A small masked image model, trained from scratch: encoder width 192, trained on capsule endoscopy frames (Kvasir-Capsule).
Rows from block 0 of the decoder, named by matrix and row number. Rows with one number belong to one attention dimension. Each number is 128 + 24 x the weight over its row's rms, rounded and kept within 0 to 255. All counts start at 0. Numbers have three digits each.
# v: attention value (decoder.0.attn.v.weight, 256x256), inputs 172-255
# proj: attention output (decoder.0.attn.proj.weight, 256x256, transposed), outputs 172-255
v.56:128128128128128128230128186128128128128102128087099128176128128104128128077128128128128128128128128128128128128128128128128128074104128128128128096128128128128128169084094128128128128128128144128128128128128156128101128050128102128128128128128128016128
v.57:128128128128128128053128128128128128128128128128128128128128128158128128128128096128128057128128062128128128128128128085210128128128168174088128128101128128128128128176168128128128128128128128128128163170128172128197128128128128128128218128128128128190
v.58:128128128128099128047128174099148128128128128194128079084128128128128098128128128128128128128128128150128065128181154128128128185128128128128128128128118128128128128166085142128128128128128128127128128068094128170128128191128128128128128128128128160083
v.59:128067128128128128128128128107163128128088128128110128128128128128128128128104128128128128111128128128128128128128128128095128128128128111128128163216160151128128128078128190128180065183128073128128128128128128128170128128128128128128173128128128128173
v.60:073101128123128128128160149128128128128128128128097099175173134128128111128112128092128128128128128128095128128128182128073128180128128128128096164156128128069128190075128128175147128128128128128128128078128173128128128170128128128128128064128128091099
v.61:128128128155177128128128109128179128128106128128086128128128128128128128128128128128128128128166128128128128128128128086128128128128128128092128128128128149128128128128128146089128128105168128128128089036010128128128079128167137093128186128128128111128
v.62:128128071128128164140128128100128128128128128128128079128128100128128128128128128114128128128128128128128128128128128128107128128128128065128106128166157128128128167128128195128128128128128128128128128128161128100128094128128128128088067201176128091128
v.63:128128128128188128128128128128128201180128076128128128181128128128128173128128128128128128128090128128128128128069128062128128034128128128128128128128128128128128128128186128128128128128128128128128078128128145128071128128128085128128128128128155128128
v.64:128128128128128128128128128128128128128217128128128128219128128190128163128128128128128128128128128128128128128022128128128128128128128128128128128128128128128128128128128128162128128128084128128128128128128128128128128091128095128128128128128128128128
v.65:128204128070128128128128128128128128051128128128101077128128128163184172177128128128128102069128128128128128128128128128128128172128076128128128128128128128128128128128128128128128169128068045128163128128128128128128095128105128128128173128128092128099
v.66:128128128128128128128128128128128128128128128128059128224128087094128128153142128128128128128128128128128128128095175128128128128128083128128150164221128128128109128128128128128128128128128128128128128128128182128128128128128128128128128079128128128128
v.67:128128098128085128090128128128128128069066128128128091053080128128128128128128128128155128128128128128166163128167181128117128128128128128128128128192128128128128128164128128128180193128191128128128128128128128128128083128128128128128173128128174128128
v.68:121128066077083128128128074128128128128128128128128128128128128128128128128128128128128128128128128128128128071128128128097128128128128128220128128172128128128128128128128203128128128128082128128146128128128128128128128128128087128128040072128128128073
v.69:128105128128128128128080191128128128128128200226128128128128128092128128128066128128128128128128128128173128128128128128128128128128128128128128128128128128128205128128128128128128128128128128057128128128182128128128128128128128198128128128128128190109
v.70:128128128128128128128128128128069128128128128128128128128067125128128128128179128128128182128128128128128128095174128128128128128128128128091128128128128128177128128128128128128128128128128128128128128128094128207128128128188128128128181128128128104128
v.71:128160128128128128128128128128128128074128128128128128128128128128190172163128128147128128128128128128128058204128128128128128128128128128128128128190128128128100128228128128128128128128128128128128128128128128076128128128128128128128128128128128096215
v.72:128128128091087084128128128128128128128175128128171128182128128102113128128128189128128128128074128128075128066128128128177070128128128168128128128128128128128182128128128128128128128128128128087128159199128128128128128128128128209128128183128128128128
v.73:162147146128188144128147163160128128152106151149152141149128153143128128128128128128128128128128100128069128093128084128105128053106128123105128128092128104106128098128115115088091128128102099128089095128089105128104108071128128108128128092089120091128
v.74:128128172128151128128128128128177128128096128128158128128128128087082084091128128128128128183128128128128042128128128153167090176128166128128128095128128128075158128128128128071128128128128128128053128128077082128173128128128128128128128128128081128128
v.75:128128128128128128128128128128128078128128187128128128128128128128177163128128128128079086128128091128128050128144068128165128128128128128128182128128128128153128074128128128080128128128128128111128128128176128128128128128128128128128128128128128128154
v.76:128128128128128128128128128128128128128128128066128187153075143158128128128128128128128128128134069128128128128128128128128128091128128128128128128128128128172128128128202128128128128128163128128128128128054128128128128128170128046128181151128183128128
v.77:128128079135128128128128128128115128128128185128128079155128128128157128160128166128099128086128107128202128092128186128128169128128073172167128128128128128128178128128128128128128128128128161128128128174128128128091183191152128128128160193128147087128
v.78:106128151165128057128128128053128128154128128128128128128128128064128091098128128128128128128128170128128185128128083090128128128128187128128128128128128128128164128185128084128128128128128128128128128241128128128128128128128128199161074128128086202128
v.79:128128128128128128128128128128128128128128160128164128128128169182128128128128128128128128128128128128128225128128128106128128128128128194128128128128128128068128128128058128128128047128175128128128128128128096199038128128128128128128128128128128128128
v.80:128153112128098128128128128128128157128128128128128128128128098128128128128128128188176128128128128128158128128128153128128128173128096128128128128128168128128128128128162128128128128128128103128128128128128128051183094166128157128128128128128128158128
v.81:128128128087128164128128128128128128128153128128128128115128128128128128128128128128128115128077097128082128128128128128128128128128128128128128128128128128128128128128128128128128128216128076128128128128224128128128128161128128128128128202210128128226
v.82:128128128128128128128128128097128128128128128128050128101203128128128128176128128128128128128114128128128197128128175086128186128128128128128151128128128128128150128128201128128174181128128128128128128128128128128128128128128128128128128099128128098128
v.83:198128177071073128128128065111128128128128128128128167128068128128128128128084128128090128128128128128128128128224084160128128128128128128128177128128171164128128081128128128060128128179128128128128180128128110128172128128152160128128128128146128184128
v.84:128063172128128128128128128128128128128128128128128128037128128128128128128128128128128128128128128128128205128128128128128128128091128128128091128058128128128128128128089070163091169128128115128168128128128128128128128128128094128148093128128128128098
v.85:128128128159128128128128128128064128128078128128160128128083128128089128128128128128162128156128128128128202128190128074128128128128128128128128192090128128183128128128084128128128128128128128155128128128094128128128128128128128128128141128128128128128
v.86:128128128068063081195128128128128128196128128128128128128160128128083113128128128128128128128128128128128128128115128128128128179128179128128128128128128103128128128128128128204128128052093128128128089195128128128099128128128128128128128128128128128076
v.87:105128128128128128128128128098128128205128128128086128128097128128150149128128128128128128128128128128128128128091128093128168128128128128128128128176162128128128128128128214128128128128128162128128128128128128128128128128128080128128128128128203128128
v.88:106083128128128210046128128128128128128186128128128167128128128128159167128185128128128128128128128158066158068128128128128128128128128128128128128128128128128089128128128128128128128128128157128128128038089128128128128128128057167128128128128128128128
v.89:158128146128148128178128128156148128128136137128128128155155128128128128128144147147128139128134106169128093106099128128103128104106087093104128065143128063082128128094128108104156079109112073147105069128108067089089128128128128079103074110101087093066
v.90:128128128128128128128128128087128163128128128128128128128128128128128159128128128128128128128128128128128128128190128128128082128128203128128128128128128128180128128128128128128128128082128128128119128175128128084128128128128128194128128128186128128128
v.91:128128128128050128037128128128128128099128128128128128128128128157156167163128128097128128090128128128128100128128128128128170128128128128128128128195128128128128093183155128183168128128128128099128128217089128128128128128172128128128128128128128128128
v.92:128128175128128078128128240128128128128128128128128128128128160175128128128128128128128128128156128128128128152057128096214128128128128128128128128151128128062128179128190128128128128128057128128128128128044128076128157128128128199193128128089128128128
proj.56:141128128128128128108128128102128096128175128128187191082128128166128128128073160128167101128128128164091128128128146146128128128128128107128128128128154097128128051128128128102096093099104088128086128074128128101100176128128128128167128128128128096128
proj.57:128128074128128128109128192128128128128128128128081128098199128128128128128163128150128128205128128128088159128103128128128128182118128128128193128128170128128128128181128128128128128128128128198172181128128128128128128128128107161128128128128128128128
proj.58:128128128156128128190128128128045128128128074128128128174128128173082128128162128128128128095128088128156128158149167080128128096179128153128111128101183162158177111111071104128128167128128228128171128158128114128189074103128084108128128128087160128128
proj.59:128128128171082177128118148128128128128128128128128152108061111150128128112128170128128128083057128128128128174128128128128128096128128128148128084128128128128128128103154102128161147059128128128128128128128128128128128088089067092128128128128176128089
proj.60:128128128128128128128128128128128128128128128104128100115086162128089148128162128128128128098128099128128128153184128067128128128166128128172128128146165156192173128076090128128128079128078128128128151128104108128128069092128128111079128128128128128128
proj.61:128128128146128128128172128160128128128128128128097128193128128128128128128128102128128128128171128128080128128128128080156128128128128128128082146128128156143128128128128089128128128128128050085128128128128128128128128128128128151128128128128083128128
proj.62:128128169128128128128100128128096128128128171094128128087083189128128128087128181096128128128070153128128098128128087128128089066113168159128128083128128087098160170122128128128155102083128128128128128128128128128171128060128128104128128128172164128073
proj.63:139128128128128128128128128128128128172168222128166128128128128128128128189128128128128128164128128101179128083128128180128128160128185128128128128128128128128128128128128128128128103128152080128065117128128183128128128169164128128128128128128128128128
proj.64:128128128128128128100128128128128092128128128218128128128128128128128128128128128128128128128128128128128128128128128128128064128128128111128128066128098128091128128128232128128128128128128104128128167042106128128128107165128089128168057128128128128128
proj.65:128128128077128078128111128128128128150128107128160128128128128128128128128128128149128128015128128197128128128128128128128128128128128112128128128128048170128057128091128128152128128128184128068079128128128128128128128128128128128128128128100128128128
proj.66:128128128159128128089128128128128128128128128128128128128161128201128128128093128169128128128128128128083128128128128128128128128128128128128128128128128128151128128128244128128058128152128128128128204128128128179128128128128128128199128128170128096128
proj.67:128128128188101128128128128128128128128154128128128147128128128149128128128079128162154128128128128128128128171169168128128128128128128128128128128128128128128128088128128053171128128128128128128128165128095128128128128128128128128091128128128128080128
proj.68:128128128044128128085101090128087128100128128128128103128128128128082128128209128128128128128128128128128128128096154181128128128128128175128181128128128159181128202128128128094128097128078154128105128192158190159168128095114128179197128128128128128128
proj.69:128080128128128128128128161100128128128163128128128068128128158128128128128128089112128128128128128128121128128187128128128192086128128128128128128128169101128128074128128128128166128044128166128128086128128128128128128128128128128079128128128128066128
proj.70:128128128155128128085128027128069128128128128128128128128128128128128128128128128128128128128128195128128128128128164128128128128100128128128167128128128128128128128128128128128128128128128128128139163128128128164128128112128128128128128128128128128128
proj.71:128128128128058128128168128128171128128128070128128128128128128128128128128128128128128128128128128156056098128128168128152128128173128128128128128146128128128128128128128128174075128128128128060128128128128128100128191151128128128128128128128184128128
proj.72:176128128128128128128128128064128128213128064128128128128128128077128128128186128042128128194128128128128128128128128128063090128059168128128092078128128128128128128128128128128128128128128128128088082128128128128128128128128128193128128128128128128128
proj.73:128128128107128128128154128156128128128101128162128150128128103128128128128173128128107128128128128128128128128091128128128128128102128128128128128103128128173128128128128128128128128128128128128107128128128128128095128163128128128175128128128128181128
proj.74:128188128128194128167157164128128128128128187128128128128128093128128163128128128128128128128164128128082128128128128128128128128084128128128128128128128089128128092128128164128128128128128128128128102128128206128128128128128128128101128128128128128111
proj.75:128089128128128128128128036128128128128092128128128128128128166128128103131195109128059167128105128128128128128128128128128128128128128128128128128128183128186181128083080128052128128128093128078128162158128128202128128128079128092128128078086074128128
proj.76:128174128128128128128128123128128128128128128128128128128128128192128128128073165128128128128128075128128128128128128128128052128128168128128128128051128128128128128128079079128128128128128128045128128128121128128128128128224128053128128128128128128128
proj.77:128128128128128128128025128128079128128128100128128128128128128128076167150128128128128128128100042128169128128175128128128128128128146102128128128080128128128128128094128085128128128128156191089128091128128087128184128128166187128128172128128160128128
proj.78:128091128159101128074076128128078128069128128128128128128128177128128158128161128128128128128128128128157157128128128150086128128205128128128187128128160128128168128128128128128128077185128128128128128128128128128188128095128128128185128128128128128176
proj.79:128128128084128195128128128128128128128128128210128128128128077128128128128222176128084128128128128128128128128196128128128128128128128128128128128128128180128173128128128128128128182128077128128128128128128128128143128128167083128162128056051128128128
proj.80:128179128152128128128128128128128128128087128128128154128128128128139157128080128098128128128128128195110128128128128057188128128128106128128128128128128097175119128179128128128170175128165128128128128128073086128128128170128128084128128156128192128128
proj.81:128128093128128128128113096128128128105128065128128128128128128128128128128128128128128128128128128128070128163128128128128128128128128128128128128128128128128128128128128082199128128223079128128128128128142128128128203128128128128128128128128175128084
proj.82:128128128128128098128093128128128128092128128128128128107063128146128128128128091071128128128128128175128128128090128154128128128128128072128128128128128128189128104094073079149128162128171173128074128142128094128128128128128181128128128156128143128182
proj.83:128128128128128084081091071128128128128128128096128128128128158128128128157165096181167128128128128088128128128173128128128128128152128128128128128128169169128128128128103128128128128198128128128128128128128158128128128128128089128128128128128128128128
proj.84:128042128128128128128128128128128128128128128128128128128128128128128053128128128128064128128128128128128075128128128128128160128128128128128128128128128189128128128128155110128158128128128128128128128128128128128128128128128128128128071128128128128128
proj.85:089128128197080128090128087101096128082128128128090096128128128128128128128128089128128120128128128128128128128128128128128182128128128128128173128079128188128128128093128110151128128154128128128128128128162128128128128088128061142128128078128128102128
proj.86:189128128183091128128151128128128128128128128128128128128128128105128174128128069128128128128128128128128128128128128128128128128077185166128128073128128128128079128131128174128128128128128128128037088041128128128128080192229128100128075128128128128128
proj.87:128150128128128128128128090128128168128128128128128128128128128128128128128058128128210128216128128173128128128128128128128073128128128128128128128086186128128128128128128128153128128128187128072128128128128101128128128128128128128128128198128128118128
proj.88:128128128128128163128128128128128128128128128128128128128128128128128128078128128128177128128073128128128117128128128128128075059128128128128073094128128128128128128128128128077128128082128128128128092128128128128128146128128128128128128128128128128165
proj.89:128154128128166128158128178128128128128128128160167155128128128128128128128128128128128128128128128195128128128128128128128128128087073128128093128128128128128128128128128128128100128128175128128101090177128128079128128128128128101128171128128128128128
proj.90:128128128149074128073128069079128128128167103128061128128128184072128178128128094092128158128128128128128128128128216164128128128168159128128128128128128128128128128090090128128128128198090188128103173128128101128170128128120128128128128128128128058128
proj.91:075128128097128097128128087128128128097082128128182128219128163128083128181128128128128128094068066128128128128128128086128086128128128128128128172128128128128055128128128069128128128180128128128128150128066128128128128128128128080094128128128128128128
proj.92:128099193128128128128099128128068128128171128128128097128128094128188158128128106128149193128077128128105128128185087181128128100128128110128128204128104128128128128090160128135128128128174128128128128128128077092128128128128161128081128128128128128128