Weights of a small masked image model.
Model: 40-pixel images, encoder patch size [4, 4], encoder layers 14, decoder layers 3.
Training: soap at rate 0.0029, batches of 64.
Data: trained on capsule endoscopy frames (Kvasir-Capsule), 42238 training examples, 25.9 epochs.
Rows from block 4 of the encoder, named by matrix and row number. Rows with one number belong to one attention dimension. Each number is 500 + 40 x the weight over its row's rms, rounded and kept within 0 to 999. All counts start at 0. Numbers have three digits each. After the name is the row's rms in percent of the matrix's.
# v: attention value (encoder.blocks.4.attn.v.weight, 192x192), inputs 144-191
# proj: attention output (encoder.blocks.4.attn.proj.weight, 192x192, transposed), outputs 144-191
v.116 124:500500500500606433500500500450565500500500500500500500500500500560353500489484613500500500399473500500500540571578619514500436500500500500500500
proj.116 115:459500500500395556568500500466473527500500500500500500500500446437568500500567446500456500500441500500456500441500500500500440540500500500500435
v.117 087:500584482500500500500500500385500509500500410608444467500500500543500520573404500500500500500500454500448500500541500449500500436500478500500500
proj.117 080:427455500500500500500500500629500500500441551500500500410500417500419500500500500500500500546500500500574500500500500500500500500500500402500500
v.118 132:500539553500500500412458443460518574544500500500500437521500500500500447500418527500500500500465500552500556500550575500500547458500440500488500
proj.118 100:500500465500455500500589500500500500464500549500500543500500337500553500500620451500500500500500616397500500500500500545321442500447581500500443
v.119 124:500500464500529500500500473500562500455553500500500560474500500500440500500511571500518500475500500537439500500500490500500500531500500465441500
proj.119 101:500532546500500500500434500500500500500500500500500462500500679534500500548416500500500454552500402618500541500500500500712602500533418473500568
v.120 113:500493550452399519500525500561456500500500579500566440500386439500542394500500461500433500500500500500519500500500416500500563500500519582500500
proj.120 096:500517500500500441500403500500500500500500500581413500500603618500428561500500551500500500604500500642456500500500562473544500500569500500456548
v.121 114:500512500500500500500500600449500500500500500500500500500500500500544500500500546500417500500500500549500418500500500545500540500500492444404500
proj.121 119:473500500500500500500527453500395500500500532539595500500407560624475500500500500452573500531500500430500543500539500543500530500375500500537544
v.122 112:500580534500500500500500500500500500500500500484500618500500500563615459500500421500449431521500544500500500500609365500500500523500534500500535
proj.122 106:563500500500500500500590500500500427446500500426500562500500435500500413508580500500500500370500555456500500500397521500500478500476500500500500
v.123 101:500500480528428500500500500431500500500500500500500500500500500557500429500500500500500577500545500545500500500386500599500421500525500500500500
proj.123 102:525500562500500500500500500616500465500559500500500500407500572500442500500444596500500500500500500500500500500500500500580608500500500500500522
v.124 100:500500500500447500500586500500500500500500500500500500399434500500500500617500470500500561527554500437500394463500362500500500500500576553500500
proj.124 092:569500500500500481500444500592561373427500500500500444500500593500397500500426563500500500500500500639549500500500538500630562500500500500500541
v.125 111:500500500500500500500500500500500500500500471463560500500601462500544594500535454500500500500559500500500500500500444500528450500500534500554463
proj.125 104:500500542500562500500428500500500500518573530557500500500438658561500500600385542450510500559500435578500500500521500500640593500500366500500601
v.126 116:500448500500531500444500500500460500500500500500500578561500500500432500427500500450457500581454555500500500500500500410500580500500500500433500
proj.126 100:443608445418500500563473574500500500500430500500500388500500589500658500500500500500500439445500445500500500500500440500500500500500500500500500
v.127 114:500500603500500553462500419500500500500500606500500500500534500549500500500500458459500500540500500536558500500500545408500590550500507500500487
proj.127 108:500438437500500500500609500500500500500500500473500500500500356500500442586557500549550500411500618431500455500500500500395406500459500500500500
v.128 093:500500500500500500500500500500500500500500484500606500500500500500625425500500500500500575546500500500500500500398500500467500464500500500500500
proj.128 084:500500442582500500500500500418500550563500556500500500500500500500500500500580500580500500466467500500500500500500500500415500500500500500500385
v.129 113:500500565500500452500500363500500500495500437500500500500434500462500500444500500500500500458500500578500550553500559500500500587500521529500535
proj.129 105:500405381500569500500565500500408563500500500500500500500500500500500500500546500500500500500500583421412500500612560500399427468420500500500433
v.130 089:500500619500500500500500475558566500419500500500500500500500500500500563500572396500500381382500500500613500500500429484500500455500422500500500
proj.130 090:500500412500500526500500500500500418545500500500500500500600523500500500500410500500406500500428500500500500500500500500535500500500609500500500
v.131 104:500566500500500500500500500456500500500500558481571500447461545555450500500500500500500454500500500406577463463500414500500500500500500500597500
proj.131 112:500500500447500500500500500500500500444500463500415500500500500559500599500368500454500453544500500500500500500500558500519500582500500409500578
v.132 078:500500610420500443500500500500500500500500500500500533393522500500390500500500644500500500500500500500500500500516563500500500500500500603500500
proj.132 084:500500500500500500500572500500500500500500500500500500500500403500500500383564451500500500500500500500500500500500500500358500500500500500500500
v.133 094:500500500500500552500446500500500500500500500500500500500563500618500526500500396527460500365500500507500557528625500435500500500500402500500500
proj.133 094:500604481500500500500396500444500500500500500500500456500500625500500500589364500500500500500464442547500500500500500500661500500541554500500543
v.134 085:522500582420428500500500500500500500580500500500500500500461500500500574500500500587500500454500424552500611500591500500500544500500385500646500
proj.134 081:500500500500563500500500500500500560468500500500500500500500603500500500500390500500500500500508440500500500500565500500625566469500500408500545
v.135 090:500500308500643500500494455445500500500500500500500500500500567500500500500500500500500500549500500419500500500500500469500500500500500452500576
proj.135 102:500500549380500541500500500591500500461500500453500500500500578500500500573422500500500500500500444596572574500500500500573500500533500500500542
v.136 093:500500500500500500500420328500427500560500538500500546500500500500500400500500440578500500500453500500500500500559500630500576500500500500593549
proj.136 108:500500500500500608500551500500573500500500500438500428385574500500429500500500524500500500442402610500500500615500500490411500500561500500445500
v.137 115:500553466500500445500409500481500500500500500464500536456437428521500500586449500560500500544479500500525500500537560533500500466500500452500500
proj.137 115:500531478424500591500500524559573443500470500500500473412500500500452561500500500443456500500500500500500500500500500500500500500500563500479500
v.138 118:500471500500500445500500500579500500554500500500500446500489500500500500500500500500541500548500500500500500500500500609500500530500500500500578
proj.138 114:500500500500542475500556500500545413463500500456500500500398417500420500500500500500500500500500546500500409538500500500424500500403500500500500
v.139 106:500500500500500568500500570488500477471500500500586451587500441500550551500500438500417500500500535500582500411500500414500500500500582598500500
proj.139 097:477500500463500500434385500438500500500500500500457500500500615500500500561432500500500500500565378549500500500500500500688515500500500437582544
v.140 105:500500500562500500500500625443440500500500433500500500527500500500567500500500404500440500500500500500500514500500500413462500500500545500414384
proj.140 116:500500500500500500500441454422435589542500500548576500500500559500500500500551500542500500500500500424462500466500500500558500500500563500500428
v.141 103:500500500500612500393429414500500500500500554500500500500444500500517500500500500576500500500500500627500569530500500554500514576500500500574500
proj.141 113:500500407475500602560500500578500429500500500500500500405553422500410500500420500450500500426416557481500500569500500468500500500500430500435500
v.142 098:500500500500500586500500458500500500500500530522437500500500500500500587547438373500500385500522500500500500500583500590500555500500445500500500
proj.142 109:500610483500432500500413500500500401500500500500500500433500500560422641500388500442466500500424500500449500500500500500548500521545500500500595
v.143 095:500436500500500423500500500500500500500500500537500500500541500500428546500500500598500535430544446500500544554500500500500500500500577500500500
proj.143 104:500500500500541500500561500500500599500500500500500500500500557455500500500500500500500500500500500500500500500567500500500461500439586500500500
v.144 096:500459544500500559500500500500566500500576567500500500500500500588561500500500500536500500500419500500558500500500446500500500500500500500500565
proj.144 111:500564500390500500500452500564500464500500500500500418433500500610444500466347500465500418500500500500500500500500500500500500619500500500500500
v.145 075:500500622500500500500500500532500500500500551569500500500500500500500500500500543500500500500500470500500500657500500500500500500500500500500500
proj.145 079:500500359500500566556500500500500500500500500500500500400500460500500500500500500500500404500500575435400500500500500500409500500500500500406500
v.146 075:500500519500609500595500500561430500500500432500500500559500500544617392500500500500500500500500500500500400500500500446500500500500500542500500
proj.146 075:500500386500500500500549500378500500500500623500500417500500491500500561500577500500538500500500500500500500619442363500440500623500500500500500
v.147 128:500500547500554526562478500500500500500513500500500500464500596500509419500500451362500500500567500500562500500500518371500500521500451417500500
proj.147 119:500500448500430541500465500419398500537500500539500500571500566500500581500531500585500500463470543500440500500500500500567500500568556523500500
v.148 118:500500550500528453500575500500377589500500500500500500500431500411452500452500500500500555539500500500417500416454500525473500536500608544433500
proj.148 115:500500500500500430515610472540500579483500451500500545500500382500516500500571500500570500500534580458500500500500554500332408500459445500500429
v.149 072:500500500500500500387500584500642440500500500500500500500500500500500500500500611500500500500500500442500500447500500592500500500500500500500500
proj.149 083:500500500500500438580500500500500500500500500500500500500391500500500500500500500500500500567500500638500440500500475500500545467500387500500500
v.150 105:500500500500500531450500635475500500472558500500571500500529500500540500500500500500500500549500561500500500442500371574500527445439540427500407
proj.150 109:500500500500500500500500471500500500538500500549500500500500445416500500500570500500546500500500471500461500500500405579453500500500523500500500
v.151 092:500419500500500500500500500500500500500500500500500500500500500433500500500500500418548500461600500500500500500441500500500500500500500500500500
proj.151 100:500451500500500500500595500500500500500500500500550500500500404457500500500638500500500584438500584378500500500500500451366448500458500544500454
v.152 099:500500500477500500555463500500500500500500500500500410552500500500539500609500500447471500500500543500500500464500500500500500500500500477500500
proj.152 102:500500500500500500500456500500500500500500500500500500610500603500500500570500500500500500500500500500500500500500429452637500500500547500500565
v.153 120:500500500500404592500500658500507416449559500535433426500565422531500500500500597500500500556500500500578500500500456500500500443500548572565500
proj.153 118:500500561475500500500500475500500500500500500500500500500439500500500500500500500449413500500574357500500431500500442500601592500500500500500500
v.154 090:500500443500500500500608500484569500500500500500500500500500500500500500500500500500500500500500500500500500464384500500467470500500418500500500
proj.154 099:500500522500500500445500500531546500500552500432500500409500397574500500415500500465500500500500500500601500500500500573375500500500422500500500
v.155 130:468500500517500500523500364500500500553500500500449590500500500565597480541543448500500416500500522500500525500500554500500469554466430500500500
proj.155 098:530456500500468500500572500500500460500500558459581500500500363500500500500592500477500546436500625405500500500474500500310467500480500558500453
v.156 109:500430500500466500547500500500500442500500500500500500418500451575592500500500565500500592423574500442500451500500500500500500500500500587401500
proj.156 106:500500433500500500500507500500445500544500500500500525500443448500500500382559443500411500500500500444500402500436500561386500500449500554500481
v.157 090:460500500509500500431500523500500500500500500500500418500500450500421500474500500562559500607500500500500500500422500524455410500469500578579500
proj.157 097:500500500500500500500500463500561514500500500500405500446500433473609442500500500500460453500500500500500500384469500500500545500500500500500500
v.158 097:441500455500342551500500500500548500500554500500451455590618500553500411500500500500402440500500500484500500451500500500449500484463500532436472
proj.158 102:500500575500500500430402500442500500500500500500500500500420500500500500500500500500557500500500428538500500500460446554603500500500500500538567
v.159 111:500500500500500428549545500500500500500500500500500549453434500435500500500500593500500500500500500500500500500500500500500500500500550500556500
proj.159 104:500500500500500500500500500500500608500500500500500500561500500500571500437626500584500566553500500500500500500500556407500500500500474617441500
v.160 098:500500363500593617500500500500500548500500500500500575564429500500500571500390576500500500500500544500500558469500500415500494500500500500500500
proj.160 105:500369500500500500500500500500500500500500500469500500475500384500500500428522435500500614500500500403500462500500500526490500500419500500538400
v.161 088:500500500500500500587500424375371500500546500500488549500452533500500439500500500380532500500500500500500500473500398500500500562500500566436500
proj.161 087:500500529500500413453500500500500500500500500500564500500500500500500627500600500595500500500500500387500500500474500437443582500500500500500500
v.162 103:500500557500500438500500500566500500500500500500541500382500557472500488500583579500500500500482500500569500500500500500500500500500500500361500
proj.162 104:500577419500500500500500471406500500500500500500428500590500632571500500576500474500500500500500500594419434500500593500621500500500500500500500
v.163 074:500559500500500500500500500500500555500500524500500500500500500500500660500500500540500500500500500500443500539577500500500500500561500566459580
proj.163 097:500500500500500500500500500500500500391500446500461500567500588500500440500438500500500430500500500574500500500500500500500500513500500500500584
v.164 092:500500362500500500500408500500500500500443500395500500500400559593500500500427395500500459500500471500500500500500500500500500500500500536500500
proj.164 096:500500586398500500500500500571500439557500472376569500500577500500500500500500500558500596391500552426614579500424500424500500500552500500582500
v.165 087:500500500500500500500500500628500565500453429500500500500603500452564570500500552500500500513500500395412500500500500447500500500500427500500500
proj.165 084:500500500500500593500500576500500500500500560500500386461500606551500500500431500522469500500579500500500500500500500500571500500559500500500604
v.166 099:500500500567500500500580455500432538526594500500560371500500500500500500500584500523500459413500436487459513500500500500500544500500464428500500
proj.166 102:437500500560500500500500576496500500450500522500500585500500500500500500500500551449500500500500564500500500500500500500414500428500500500407623
v.167 082:500500500500619500500585412500500544500500500500500558500456500500543500614383500500500500334500500539500559500500624500500500438500404369500500
proj.167 089:500472500500500500500500559500500500500587546500500500500500420500500500464533500500500500544500500457500460500500500500390500500446500500500500
v.168 097:500500459500574500500500397500359596437500568477500500500500500500528456500500399500500380500500500500500500500462500462500500500500569500469500
proj.168 106:500449523500500500500545500545500434540500548443539500406560418500500500500528548500500608428500592375568500500460500500335500500500500500500456
v.169 114:500500552477403555537500500500500500500500562549500505430500437423401588500469602459477551500500500500500500554500540500500534428500432533500500
proj.169 102:500500500500524500500500500500470500406575500592457500500422500500500500500451500500500446588500500576427500500557500576589500543500500500500500
v.170 116:500500439500500500500409500500425455475500500500500500500469522565500419447417500437500500500553500500586500406423422581500552500500542500500500
proj.170 110:500430587440500500444500443540500461500500500389500500500593500500500554500559528549500588500425500445543565525500500403500500500500500552500500
v.171 130:500500474500583560500500500433466500500500500500500500448449500576500443409420617500482560500500500529529500473385544428500500560500540500500472
proj.171 120:554417500500500442500500392500500500500500500500454500500500500500430586500500500500532500623424452500528500500500444500614500500432500500586449
v.172 099:500500500500500609500500500500500596469500545500444500506418500500500573429500500500500500500500500500500500428500577500500500500500568538406500
proj.172 111:500500545461500403500500500562500425500500500449500500500595500500500617528500557500500564455500579419572573500500500422500500500500500500575414
v.173 086:500449500500431500500500500500581500500500396500500500532391500500370500500500500500566572524500570500448500547423547500500500555500500500641576
proj.173 090:500500500500500500500500500500500500500500500553500500500500556500500500500402436500500425568500412585500500445582418529667500500500500500500519
v.174 078:500500500500419553500500631500563531500445500500500509500500500500411500500500655500500590568500500500374500500500556481500500500500500500500500
proj.174 098:500500473500544611500500500500423500500526500547500500500500500500500500500500425500500500500500500534500500469539500578500500500445569613500500